{
  "model": "image classifier",
  "dataset": "capsule endoscopy frames (Kvasir-Capsule)",
  "train_examples": 42238,
  "image_size": 32,
  "crop_scale_min": 0.7,
  "horizontal_flip": true,
  "rotation_deg": 10,
  "targets": ["finding"],
  "num_classes": 11,
  "arch": "convnext",
  "isotropic": false,
  "norm": "layernorm",
  "hidden_act": "gelu",
  "mlp_ratio": 3,
  "inner_norm": false,
  "moe": "top_k",
  "num_experts": 4,
  "moe_every": 2,
  "expert_mlp_ratio": 0.5,
  "experts_per_token": 1,
  "shared_expert": false,
  "patch_size": [2, 2],
  "depths": [2, 5, 2],
  "widths": [80, 160, 320],
  "kernel_size": 7,
  "label_smoothing": 0.1,
  "loss": "cross_entropy",
  "residual_init": "none",
  "optimizer": "adamw",
  "learning_rate": 0.0009,
  "beta1": 0.9,
  "beta2": 0.99,
  "eps": 1e-06,
  "gradient_noise": 0.3,
  "max_steps": 12300,
  "batch_size": 512,
  "epochs": 149.1,
  "lr_schedule": "wsd",
  "decay_fraction": 0.4,
  "final_lr_fraction": 0.05,
  "warmup_steps": 1230,
  "weight_decay": 0.2
}
Rows from block 3, named by matrix and row number. Each number is 128 + 32 x the weight over its row's rms, rounded and kept within 0 to 255. All counts start at 0. Numbers have three digits each. After the name is the row's rms in percent of the matrix's.
# f: depthwise 7x7 conv (model.blocks.3.mixer.f.weight, 160x1x7x7), a 7x7 kernel
f.42 100:077131114142130157173168107102122111152147121131168173184144187145093124118121099155152095118103136133129087080064100132107048068113127080091144108
f.43 097:176082096080127054112191094081108109124091163124098076125186127148110108125124166175151123127121112112110180127166142166123157089144124175155148096
f.44 110:120151193215159116107141117147123126068118092098079111139085135080129114117124111138057145133149152160144088109121114168139145140139137167205144173
f.45 099:104096141122093102071089073101204183186135098075123146156128078109116097171186108101151096138128138100077129117113127113085146139105131120091118153
f.46 096:186118129143141139143146110120180144152207180151100124079155162148132076119057143158122156111129122185172129151165127174122178084137126101097134165
f.47 087:061145068136096124125113108150132128116141115104125099118110132125103107121152161120092105163117156119148102189200134168144108167202176218151123124
f.48 115:072083073132112143152145144143157130132135155111145145162141141135071113127066090086095119088129140115126131130112192157144113138137153216148056077
f.49 100:107115096113156079123120116066051100139113089068132114135120066116103120095141106132111134149119110147180106097106136109141193130154162135134182208
f.50 097:143137159103110073043119109150100125096108139150120109141146091119107091131096150117149150148131076089143160150099110107129130222178165187171161122
f.51 086:207114100107156122119131082134095096136190121080100079137136101061075050124120120107080118110158126134081121125129123107138126087167105104093119156
f.52 090:111085111117127143125083132206121124102119124145134176147124142151168132124134110102107112096165144095123116102067073076098058125093129101032142135
f.53 091:186116142115134138133134097132102124133174122124124094089131156179165180142096186169154179197170136149143139137200100097095145100112187146159159123
f.54 104:162197174204147155127108149179105139178140207155161146144150166140103122118076122115156143085079127103141076111127093153129114093132158134109124147
f.55 118:167105110130147141166148159140162145103173180155135150089134184156128144118127132141143138108157155124174076121139170116113141038066117095108083057
f.56 100:142145134129143177177094087101135125135144121153121123177121163185147167109096115164112174186165124074098144110151153143121123134165132211144209127
f.57 108:090135084096069143104128136135100110102172127131118079132140130176121057113090104136211107079076146086151153091081104127145138177156162123136127152
f.58 095:142115135098170193154120079066093146150161074101060129140167176176135118164161130168098114109152112166140068106111143116105129126118178115119157093
f.59 105:107069036096062069089118145128136136137085148142108190132140127142079091120140150141120132133115151175176156139093152099070138121122113092102110114
f.60 079:167115153147134106164172096113121162147194113143100131080126165184151136171141127156092095111107103091096131147032109137139134150064072155132122146
f.61 105:052073098103120109088084133151136110139149148168181136145159162169143155127120126134072096089081093081126155101136092115150154142146067063135119108
f.62 097:184176100171164123166115051095125066091128134103069079111095129184115098143080161193140151131136127143122139152155119127115104104106098092146131139
f.63 102:101128133156198091102167164156164166180134156189163140116128136140075102065141121170116119075061122138167181132103101143142143171136100140127141121
f.64 089:094109135090104089159135135123112140118143138096124143098156175084101132105132134157088074077118064105136132119070086105082171207094072109119159147
f.65 110:096088118096139141134129116138089077115104096145106144142113060121147147133115120067121119179154147171071184142213148166149110130136185076126117161
f.66 094:156141138184079146097191135172139110078088176178131126057151143126101068122111136151137123156154129138111109173152152101089086102093087106123078124
f.67 097:171127132169139175154161167107139155155164149216137160148164144127171123168120142122096149175107186110090108113121165177105121092130073142143101073
f.68 087:187155102146149212130197125138097124133126169128098058143154126173159138098116181185136113114118129117133102079150107090074130146129083160121153139
f.69 087:152056158187156142101106176173166112104141094137115150111079102152097105140099159129072128073071121074141186177105121141151120141150108129132143157
f.70 102:078081157106118095085123154165105132088038106128187135101108096140158165141139151107159160149164110106156145145191112150098084122123112153137065107
f.71 078:098099058076117107128079039141113122130148147124094095119116111116167148143093134106144194186088158126159120128093075108102106139162137119092176126
f.72 096:103114049139143153137095070114109063124153120071100128074110137131140095177170128123151176155147104078156138107130144079098130182181111128122153154
f.73 115:156108169140114072100164148155126066122061055093106159166134112087101142153129087106112129177177099116117143110162103097108107107110084112144102076
f.74 100:177165190102148152120134155128111088103101151122155174082128156135126140149177183137117065140175114155094125081156177113105137071070110107101102155
f.75 097:123078154086113105096111116131078114083092060145140098094066079189171171168152129143178142116118179130106141114091080100109150123113145091118133119
f.76 097:107154182140144091114106153161162183212098112141173167182115160135101150139181155137125092090081122134156117150100075126157160117185144109133157126
f.77 086:157083117141145102117094064078166143123133104182133121087087071112161128063066079099143170120101159104139149165145113141114128116075115071126130137
f.78 112:153171214166135140139086114150128113132125122115158098080131150125083080074111088177117171112123162131142140130110140159098177160151186148147137054
f.79 104:119122120150148127126073130082135126133083088042138147098116124076116198192146155162110144135148122128133121076117117085090088147131191121147119068
f.80 121:145157181204167177174115141129129111167151093141103090121184148135141135128112175174135119152120112089123113152088154135144120120056086063097123089
f.81 106:096160177111165111093154153182181148128141064085107128108115110103078099091104104103096106156104105091095142113154135136167117113172043155091133148
f.82 089:118093146142126157132126152151126079103133152125157123056091095090152122125139142172106067106151107109172174164079128171077121215174136168137138142
f.83 091:170138128156182137166113158092113131189170048098056098129103119111089099103130142100101088084089155194121123113105152122164145094134133141163118136
f.84 098:064130088056059074103089097068113164123116105131128117151122146099082139104081147118120135156141108104120140158097139058161084131088143105112149127
f.85 110:118152177097107161176120139143111105152090133121096074055102122130143121099070095112102094097100089085110109162120055120131109144137166111182166176
f.86 097:173136131101107083110138116107093110058114169110105086087144165185132147123108183135165153082086159185172104090113135160106115117140099151163138071
f.87 110:129103092137111142149175136178137147153159116145124155099146137195157108079115166107198132117131127118104180115088050058136105182126161151135153156
f.88 094:116115135126122136079181123143152059068059077084110124112154086171141118095106144151196115140065140129156139126155104127071147143161134161105121153
f.89 093:147107140090080156118114134141146117120135122175146128152216124141146184122118116146062142153105067097124079097148129097101080115133116143114039086
f.90 097:039090130157105109135128103155182110098121098129182203136161114098118140144109113082076113126097119132166080127138113103106121091092099086101112074
f.91 098:064091091088104128130123057097074142105128105107073141137162146172138107093132131158130101114090092177117119070090051111088122095118117112108118137
f.92 095:135193168088039117150187146127111108157139124061122122125158145146127138093095106136129106100143144166152089151128124132144183099075088164157154176
f.93 098:074101076153134159100105134109139189147094099193132139149154111175155089086095128079094121101116105130144068109100161131129126168166186161159164146
f.94 089:127135142135099078124139164124077139122124210166119119157142088113133154170172178135089091146122153144182137113141118089167181128112060064118096150
f.95 103:085107169166149162145155109109181178145168100081103127139117158122160094113099072110134103113079089091126158151175143173149193139129154080142131177
f.96 113:134132125102118177138059074076065118179190124124095132106147089118156133159111156093146182146149107184063142122128121133143113117113132183174124112
f.97 116:205203114135134147147157110142160147129158138151157158134181096065100131172149164113060108186133129156145131096142137109126113136158118078073095120
f.98 104:088159137094143161139152114110057101114123130155168072091134152106070122080049131171147116193142100103110105124145129123145146163144181152158137174
f.99 101:139145129143131105115153133205123143122125166126125181117085124112136172136093087059183139175065125109105179202126134117178083125133093115131164120
f.100 098:142154136121128095112201137164095099102133113104153092089095158072112070104136143168113154133093112105207165159127181157158178115150122142154158174
f.101 110:101165177201188103065103136148134176099113111130105116125117123149099097136136151151096093103121116125151120078113072113114116085050075109164118105
f.102 090:127106086128113161143079100112166091130137121108110105142126086125145146145168214101151124156220169164127129125154096116112156131166183115100075176
f.103 088:101120069157167134152092110098113115152140087121117206181101154053107092182183151083136122158154120151120138144110202154129144121103108134108142135
f.104 104:167138137158139093161136159113078070116090130131138132092123147181087126140164183148063118109113117141142179205156119118175158171162173108114092141
f.105 101:151131151186170134149137150129195170110069139159195156125108101137114077127120170110128166113094149111122115089093069069129119088096135148094095089
f.106 108:176169153071154110102149166142139141151109206191134132101137167180123106113155129117130106076064132111147124116088101150171164104125067129122144084
f.107 108:118094087108122115157176145056114137150120123098089122186204133169126123071120159177139132153152133134163169141186130135122138142168161064083111133
f.108 083:085136041113104089103126119090114165115121120149136136119116148082167113181124112132103148158050119153128190200147178151126112134164179143120151118
f.109 105:093128137083123138151119118053130128125130129120141132143129209137141129100145137176138089134119156108168077146122069145110101074134096075110040079
f.110 093:096088058100083131182099126077048081120120179180143137125148130115130124085082100150158135107128103160136128130186146111174113163138140104114169114
f.111 104:136132151107158149187154074067096113102173112091111114174174172129142126089161141146159148145192175144127145110110126128079108197111100081095113143
f.112 109:120128115065066133123150115128148122218201178101117084113147161120135143123150167155116102138140139119116131080121110095101047100127122077093111143
f.113 106:097085096110090116136180167140076183093164114159145159179159169138166133132146160125120095089102169137100100087050100101151158139158156100149121102
f.114 094:118107157116121158227162127117123151164179133091137107111130131144129068086078110136175125092127107101150160117191181100133120104066088146092119126
f.115 089:160138190129124066122115153169171119131133090130133124121122179168124150170109102180063132136134088090107193128140123156119088096110140125167145213
f.116 102:152134145116130153179087145073085091158175092108093104142164157077132135132152107163085130170170153127144099121153086145124122107085033101112101098
f.117 095:098054088150170177137070091145137170120142076126113127093129099116109104081126135110118135125120088167200151173163108190136142092109171106157122121
f.118 104:162199179143123115138146142143129125117142111164153123171110128102122110140157119063088123152120160099145106158150234181167148112066099103158146125
f.119 089:117123100089056133131098076071155141095145087125080153146117109126097118187162170174133100088115129193182122108091086123153131121159083135099125106
f.120 114:204168107101140170181166181092067093128152154103134090062144125163156119164130146123135095143100098114127155143116124161145155156146065093108141165
f.121 097:125143123080111124120090133117159109084073047109065132152096055096152168168138137124129168127111155168137099130138179168162082099113120147153133088
f.122 094:102128127120134130080163186136084114077051109167177118093073067120162145087104075127118133137141115174101185141095130113170146110135107102119120160
f.123 089:154168197209138155124206130177120175133125148149104135131185127153109141144097124154143114091126128142135116117136144143167125051087149133173087159
f.124 081:154082085096088087095117117140157108144140156158134160155122182137159111065116114218167139146127133179175081098123132120153121130108180123152125068
f.125 088:102111104123073127156153113086133107085118166147118126118136172113085123160134106124094133156175162140121193165199194183143096170113168155091095149
f.126 106:136129097159155149112078069055141137121132106191165072130129135084069083073094119144112129145152186169133148139134116154145114183139154158152123101
f.127 085:144156083108143153102155075150130075075109152140075139106081174173100156098151122150128091127060074109158086121076102123126110112110119120196110129
f.128 101:126183186148118170148133175163152130166181149137105132170182153155086112133119151126084045074149130142090119096146188128084123169131124145131109118
f.129 097:074140158165166128119066116131043101113093093069106106119114109091162170149158111121131138173164147125113138161172171160131096125136184155181125124
f.130 110:148172111111130122157197202170176125182161169106133103124153146136087111138114158157108087074091081109141130122072082145163141161097151102150136109
f.131 085:168199148123119151130177144149072119115130149159141112117167130143168149084131104136136143144085141065036155140146102082102062099112141118116123081
f.132 101:135113154151113180165109077103080079124152102114123078106121129159193138141152129121115159109121179134145107148096091133163176064065084081149119092
f.133 093:179120115098038171176136124151083044072145138158099160094106112144121159144099125120142146137170144146128160149144172134126094162163091108096140156
f.134 112:128162154140141147105176092066084101112160127184117121084112176170160125177198154158161124106151110130172167110142110068087099130117099124095093118
f.135 096:143196148090113104099132114101118130144134101129159191170177131104091140164111098092070061131150136082082110111157203110139166159142163149130119142
f.136 092:153153123170185144048124111167163106126088112124141186100101138087123138117153136100092093164179130169130079108160189134132098116124156158108088074
f.137 085:166131087119119170153105127099107140115150090052157107106149156092088151155127163109123158166153152184161109089162063143149116106132178125181143192
f.138 086:185155142138110091130152170169158126160190173134098083089088170118096135150120119156093098094144129181153116081105096154115068121081088099116167148
f.139 108:137137159168147202157109096114155153129096154150149224173172158103134103162142118165112154137129121101092112119145196185127135182120152131095129102
f.140 104:068109135129077137120099162109103152139065167156088123076131156205173115137115104135146113114106129099153161174113127110130163201157133078135156173
f.141 093:153123103093132131206130091076091093164169166098147081074133146166136133128107175129108105058084115121083108142136103116137107131117166114157095065
f.142 098:182136097109162145126153130119085110082106100154133154162178156133191129145157140135136131113161105106116095171149165108118046047082083137138093106
f.143 100:089117090107159119065108112128111163055099089127124149155153142118097114113130139131135088139129236179152147159170142162090149123162185116120115154
f.144 117:109092128083143145189135107134104166126150102123067114099155157089126123102178126196165096092142132174172132122069105145171142108132050109149124162
f.145 100:136111101069121096064142119097129118102124129124138128127135090184129185139145161116122120168219163152115097111132104153118130052101121158185161078
f.146 088:097098108070092129123100164104078130072147114150086134142137128061089098134134131149193121088131089135085164163170162134120155171143077112078152153
f.147 110:115191155140142155161071104123119109064089063097090101113137086086147143116130155121114120090136126132101138217153148189142107110148150131180159138
f.148 107:124162097142140177095147133107094140138143140110150171124115168077076186156139167119127120118113146128057147149075050143087103183145161073107136130
f.149 104:120154063122068101092113116088140112087166147135159137068093128124132161149131095137151182207133152129168148154189123127164145147146103089078089117
f.150 109:169162117072046116156162093059100113072108136160109070104157137146136130099127137108108142135124094124109151114102118121095149156177107071095071138
f.151 106:097150116177138192154123096121177168147119098055085140133102122113152141151115128083118111144137111155173190186176182128144107143136114134126198153