config = dict(
    dataset='capsule endoscopy frames (Kvasir-Capsule)',
    image_size=32,
    activation='gelu',
    num_experts=4,
    moe_every=2,
    expert_mlp_ratio=0.5,
    patch_size=[2, 2],
    optimizer='adamw',
    lr=0.0009,
    gradient_noise=0.3,
    steps=12300,
    lr_schedule='wsd',
    weight_decay=0.2,
)
Rows from block 3 of a small image classifier, named by matrix and row number. Rows with one number within an expert belong to one neuron, the router's apart. Each number is 128 + 32 x the weight over its row's rms, rounded and kept within 0 to 255. All counts start at 0. Numbers have three digits each.
Before each expert's rows are labels from the 100 images, of 14848, where the router gives the expert most weight on average: "responds to" is what is common among them. Only what is clearly more common there than usual is listed. The data: capsule endoscopy frames (Kvasir-Capsule).
# router: router (model.blocks.3.mlp.router.weight, 4x160), inputs 0-79
# up: expert up (model.blocks.3.mlp.up, 4x80x160), inputs 0-79
# down: expert down (model.blocks.3.mlp.down, 4x160x80, transposed), outputs 0-79

# expert 2
responds to: finding: ileocecal valve
router.2:231154171116081119112148125110146128060133147121064115140058147172137134045099133167144136153130168156124090169145123115121101186101143138152133133127184109110144164122052125152135135154163169122102171106180133160123131132148098118068113141
up.18:049120091100130145168126207107101152079054119114130110084192111079164145108182159074118103174121135120085122116101105103130099122153107169133115118135075112085105071133076079144064150200111135120114120117133124164118134143092081137137103161
down.18:162097188143142180130124164120109139141163092152123127122118184090121158128185108094153189105182160133151083157196121098152168140132079121084126122143079108089109126112171146145168114112179150135191133174067171125065116132068178202134144180
up.19:106153163110123162134162095076183211116121093155124074098093145147169063116115132123126086117129124184133130076152057133116122136129106115140091147160098127138175096090184150126106161078159123186167076129138127123087118150059187083092152113
down.19:130092095127085167095093112158161181141136132109141137134158122169166121166092095107096154118100167105119083124101127123131139141147168095150139135123158172152156090188100173114154208117137114142104090079146122159172138117105104146119177070
up.20:173106127141120099073183139138124117106124182072173145140113122063127135120120100094117045098112099152127165075131162168098171153114118150110120121144127123103066173152142064137097121129178149129090111158129152085111153158126096141141163126
down.20:179182125141154131132110111073131127149109125177116139145159114117043168149069137110158118120142175156119103101092223166085130106118099084083102140129094110170182135130102128118120053176123155169074135155169204171095135158165108160094076135
up.21:141093132170101154174113071127115161159109116157136103148116130097115134120194120182140136131113139160131113105160119102117100165084178154122103133070139141125119128148092178133099122143120162138124143084143139097119120148112112134168102140
down.21:160075088148146088141125135144135109097108118119126098168173147138088111095130122123128167117157108139107107131174052127076111124127146159141107115124113142177113140059173162112121067146124139127077143091128160170125150212128132097122185172
up.22:116132113150089118133169166153156126152120190116139113133154188040138145114141176162152121104091074081132121112069125109094114131161132149098130130170168155152152151151075114087140059092135121099080141090213107151108127115099117127112146108
down.22:171053148126159130110141128188101101152193172100161165158165095146135153092075137103123118118147082130122152162168157133181071145126205136168126149144140148111129197089152124101138095137134116116108115149110139096158162144159109183096107119
up.23:124083147146113121128095124108060144161125130084154165162117093119181105105119084172086134088121042184153137138097162168096115090122127133117126072095082158058074136157116144114158132131166149145169100109090124150118181124217157142133081130
down.23:106134173166111162151214164139172106148162115112091094146177147106123121126181157133154072210122128154131109172185155199093154106059112087075113133103124132056142082176108187133100104162151169130138109120138140146136103117100149145160170122
up.24:113098161140124081155118139198106201155101089162068150105095095182125145114173110083146124139120121135153107073120122090081083094132098129131133153129101120092147110140192153142137096151116140154142112103148147114102107116137130177202060173
down.24:203133125176159136139139109127138134174121199105094090126102109139107125130122120211101146112149155094144094085145107118095170094129127135092128155157157171096168146159103131122133118101130077089147110151143123154148078093123097145080149141
up.25:145112113141106081132104130177090164078074091120160139171134118151136129144081050128099092182126124119138153095104180123223110168137113200097106131163104091105059152088163125142157124131143160166193117166162190117144109092141050116139172113
down.25:144131119091118196115157142086093138113173108097124125065073095148128100134111156130147141079143110073106141140104080134120085132162092158161077152089131161169110099182134086091078164155106151126063123107152147161096072082083086106147162117
up.26:129065118197101128123161147116203127091098132194132119111149157156118143135101154155109167165138140165132127174067161164100128179142186143165089110148151150108132075161132168137078150095132127162119072114109080118166192148126129154197129161
down.26:127164113149107114109122120163140027149136126133171154113084185154150066049125128148100150077106112150121109074144114130138178194135120079134134100139106122123114099105125183181160108126165080134130159076147154086099147160129161099140153133
up.27:171113119080117154108095106140113122080140117182147198122129135186162092147095094111113152129120121136102203134107110129130109080170121134140153134095130103117168080122043181139120093159139161112143126093092112145113168053137166157120115083
down.27:084150119134111157129152148104168168117134104139125095088143149119146107196176136119126170121040121101103139129134044113126086141145146108194172171148114131077149112168155119152094119115092128135199156135171127124080062118097094126109146111
up.28:155126139124090127116164118140112136158174127151126109094129177138201140127135145140145099121137091052136146134141152199084083169117140137085113076100079118130175150127136078098157073128098184111129124103121123175089154153134135142115074160
down.28:126146182135092136124077143168174168162159128155117182075113120122172166191096135128169103123120131148124132094108152120108165148149131128163133099142169079148126181111113089136139154146138104085113172154063139079128114105058089137126153168
up.29:127107098144161151084061092181131156151193128102120170174153152104129101134161123137120143096094155122085164172097078183167073125193124134129155126171145163074101151121152165128114132166155099121117103112084101118105193164110107150165087099
down.29:119181146177096145132111128094109099130168097191099101129117142097157130145162184115142121169102119104085178140099111099123178182122150160173115092135121083215147137170150132188150076080110129089205156106102151134126125130099082140167086111

# expert 1
responds to: finding: pylorus
router.1:082115134093155076191101071095095114134059139118181099156137102112165136184111111089106108123133100120201200086118152123108144112158081092168092098073095076107120100163141116130172095116105085175165110115101150169135125132136106157179131163
up.18:120110082156104071094111179090156133109129084126197116153089123146132078105097124138199181079180121184148127133126133129122144161085109151145104118115141111119139129065120089196108098079121130177087093118149111126094090105148153100100087096
down.18:157048113043145170146115157124138166141148137145094133090146064150113121091121110131122091118133039165086129141128109120079130218121144155138195232105130099089152122132132182178171138149141149110108105103093130085161114161141114170146135147
up.19:101126092128074128114072204111098146062098153115167072071090115122120095155171147115154085098103115156106190161095100071146135108119100098135136115185141189117146112108133078163084121149086083117156167159104073120101109137180075138135072135
down.19:112116141088125139173114117160153093130165145138179094117075079149121118161111168115155093173137170054183112144092098095141190128131143133100150106132124139085187126129137147144080143177126185125146105125101091065101146138079129081182113170
up.20:084115143130097124143119092152116162128097137037156148102120182148235114120170160130116159108127116198086155114116123112124149096103140128152109152105112131139169111163156126134116124107124121189140128164133128120117178164111146128128107173
down.20:133128120136089155113170092175090197143133132136121112139157100082137140115118186103080092124077159113097141139139177152169115140133158128106134133134108098216097132162138106111148122085138161177151119068155190181170102133137097166085116119
up.21:147088142118173113164069144206088179162073106071134117135169124164195101128144106143149086099117115136107170120156097108108110102145175112144161206100125109141145123177113099099143154090052137102117095146138124135123162078106069166148179130
down.21:084093146166108110147116091179148172163141099124141124189139130122104142109104099144148124087085142146077138184139096112113160137140128147085172148115159094139183164175138135146119087094080168129216123145148121166125143203123099118107104123
up.22:145128152080229089129079172083114117110102084178116148114094093186138158153168169074063102110096133169115109087089105153146095074127169157105120192150100111142125185123144185098154109153124131121130101128133159113071142152118137155156120082
down.22:114128088096130137138093104120135123197192110127098151182127117157162145062123093094120084107127126111111119131136156150143174078063097113123143133165127126127156113184147142157113168136110137165112124178143152141124155102134117177141150130
up.23:104142090157208151114163121154142112150119087122147137160120083050130122095128092116057115077162108168109122112050136144129113190049143163139078092137136137198140131158108120154167111110153146129118090137120110109159198110131076180172120141
down.23:085067098194163090111146137115202151176077098116120071149130157125101123147097141077143149057101151136129210099163060101118116082150103135088132102234161129101130123109109113154177152111144169135100095160161137165110124162138132181132137087
up.24:155146095062114164083080073086117125129151176092111116095141085098124127088051113164102111127116160145144160126098102166099098141148134143155142097164130107108120113108156070099126137090122094183143168081101087136099105139114130127107126151
down.24:124137166151159141153100128121083077094107181111104128085168098110168106071119108135108157084110027186168154134123157126103159172126148115126103113147059139144088137091167172146148055175119201121133123132162111198109126166168157100121061112
up.25:171116197138129151107165177114104184173107127094112134162031120138124145142177104115097121117135140159149158187159138107125124198093132148103099143136116128146126142132108146096068158144088133135086118121155088093181090129169146107194130099
down.25:115157123085135143148169127097198133089139152155148108150137095133122151093134086053130100139150129119092097150091115122149107176072151085095143155126161130177135112162113150157131164141098157141090133158121167185169071154069097149172170165
up.26:088160161157108111135113131142089139137091140149159116079110139135149133124099144111118146193141128182138117101142119172096142154116080148141115067090133106168093107144102163154110124124153176134152132134099120115135149125182159090101132135
down.26:174178155124130099157143145109082112122153143088129176082140218167128181110124133106110125149106130077116163164106122114077083201115138123135100135132170144130111121089067136138132117167119112099091079153159132128202123080195149119097102092
up.27:111171155111104153158126142084159192153144140179120088120122166132145155122202122095123118070093139174121106114140090115189097171140136171103154170136176136124103148130192171111109102187107107188162146165162138183151074153096071080106133089
down.27:160142097057146168102093113184088141140125133165103105177151135075131101117116147086105072170109185137105113095100135136154119125130132135133112083197112141178108096118138110156145192081164112123124114132073104147154159127132084099102142176
up.28:148135180106193132144083129109155143120151136100128157134105097133126134152118135124120150099067110052117117106167128129161102128155168172131156160115121093156103214133094106135146154155148118152089113091137138164104192108088116105125147132
down.28:144106117200181068058111158110153147185137129163190150128151137138139040113063124124108136104145141129150096102146128066118143113108127137126149102109132207136124151141087154190086127144184140075088110116164146069104152186098123098105148117
up.29:149108156127143158086149184153173093158152171122110127154052132110116154136128111141150098115123238160133115102148099141056143116140110088120109123109140119167123184193121134158174138122188082163105110124143068134101126153148199125146102114
down.29:130137097109134158132090126176133146145082131105134197105105118163173134110095126138128145073209093102165063173138165155171046215093126139090112122034101144150148128108111132154091116083114136104143095163136095193110133137115117118123144150

# expert 0
responds to: finding: reduced mucosal view
router.0:096116080132135157100135196112174144147148157137139169152193165134056157107177131136104133149144184101150114174147063163106105164073168072092137127122089155122208069092165119165122134088165145134158093160109088085163133146102164117099165141
up.18:137111112134092096112125086153097184123180147171162132132105141134123110040106132133133108136179079186108134189097090122103108069147140145119138109060122123041129101122143117216128138160153166141159094136129164130082120180126118071163110126
down.18:097144098112144121142174123062175112177148077065127125151119129106120148128112149120148096111084206100126086166091148097130102098194092125093172085069099109099098155170160131098108105172123139069085069124103114092180120076129160071132125144
up.19:161115148123121143134095122110154158166146106073133134090171068058133123203112135190074125110108159103108150090134115099149100086164152100138107141100116122104146162116145147132082110105128115192112172113098117101128125163103090038170094075
down.19:155105173129123118109180070115160137165120178177151076109141114143087169085109111101055163088167124114071126115142116206148142101100144093114081095186155122067109158077081112132124105114102101124120106141152170188156146148110141164164097103
up.20:122161069132181111143120126165115161095100078099105150131139149100151148147099189135129106128059172134063141139134068166088146177102145132094101217092129130186102128174187105113164162115147101130136159139121153148139186080160145150120074055
down.20:144112183086098111095115113151073143068143148122121098111137115110182138090139137089138120143120122123171100077183136114151139128190131125105096154172146094125133117119157126150141093110151169136120188150157141135101099146087144129122094113
up.21:149076100126128101098149127124164190148122100070104126095152107131139129105127137214105128141095135211154160090120106154133121139136111124108111133157154110110127128118208136163160120103203161177149102153083063078132115168159154108156103146
down.21:131104125126118130151202120107087134117094100111099084116089119156084160125153156132140186097159200078070133110152144145181136112121110106084081124113217077126116153139078101140137092098155097073126139091094089105202072164127130123110035103
up.22:176142148138154086069101128096167136065124093123149078159148131091128161167175112087101165127107141113158159155106128089112116208086120130113153118065114116170113112092149095149096147171153169106093137143202059064132096075143099148100119106
down.22:134179123135117144166124108141065136084071166137130131160091118220097135096120057125111172111143105139129120121114092178130124120174168102099151130150096144125140179127070150116105185139149112107163184063101162108106130114151114131107115169
up.23:152103174106148145151080104144131143125179143172181061116129116172101146083161090141158131146113135108162137049134104156128108172158150120112119155141135052147118130146144176114149154123149157130128140123098092113089174185160146105140169125
down.23:104107084150116081114106176110168117077092125114124135109115162133198143115090104133121112133098126123172113139109095143093123139141149152133138106156090127134095073165136144097119044121125101053118122123121102093184114148111079114183096101
up.24:147025133095172130109114194074122174110080131146158127144109079136128141106078099115139119078152135163174170134176090122113097091128161130119156108097136093074176094161194085102139091167073176142132108119108144108179114101140131109153118125
down.24:144140116090128107138113130101192096184120111139093132076175092096107155103143104100141103140076188158155156110083150155152095102122126134122104135149168158078123152178102084062138169116116101158163181147144103090117113185137170140064066138
up.25:123118182115148058163104119122108169199132110068093126088137159156107181126151088198098115161146098149111156029177145112082120140130134111161088086116096117150121064136135180126091103094080095066110133140181172073138148093164116123084168111
down.25:180121127072160148105115068083115181097144148124125097093082071072170104103103131149114127150132117164137139089145129142108103164119138106130121069094100122172127092088135142165105137121069150095135108105168119133099169104115176099149136152
up.26:051123163148152115170112123164093153113151099166085104166173170092133194158149141140125136208130088094132098101214188136153143135082133178128050121123131166094100118148148180154109129145089113154133139129112093072110178113162051128121163162
down.26:118124131109153166165094136097135102129110105174098120105130180051081082155149112151122110102162095183210103168156104127127066112144123125147114134093117179148136129087111148148131088108158166118086093153185129137091195126062134090157170057
up.27:158139107100078145095090147110103094132162166122142143208128113138115109114040052100101096129109127115099108134120097161188142119143129127188102166079126148120157132117126174142100163095101148046131128116097119167086108107175138144131123182
down.27:184167205143123134100131116157128099161111113150061196163146154089098146114107099128118134077100097141181136155134160108124070017169111157146173124103160163126096110171151127115160102107062114104122172134119098171141111134140147135090167127
up.28:145131145132129186142142100133149164146125140153160115142124120177123170089183153092225104089135181123133108131169088059180078121160153142177131142172156125069114137172153144119129119165123103164116129109112097095138148174117100110128058116
down.28:147082130139152078127092135095151104154105118131136185100146156150086077158116133093163107172056116118170158125084190144074146185193163147144138159050081175103068196107131123116087079135128144169142091152147128162150098211114094113124114108
up.29:115085166121152222109129149163149167152057120157146178132095155109115074149070122080105162117090160151154113100114129099080129133112142174131100192078142151141115151113090109158107151095119193100104105117137097095162123084119128136118110063
down.29:153184125143134118143174102115137112140126116085145126156117130083106113093086137084119163176100168126119065123189143123019114104127137130155126097087108172137164178086167106093124118146129103050149191156119167093103159113147166086057119141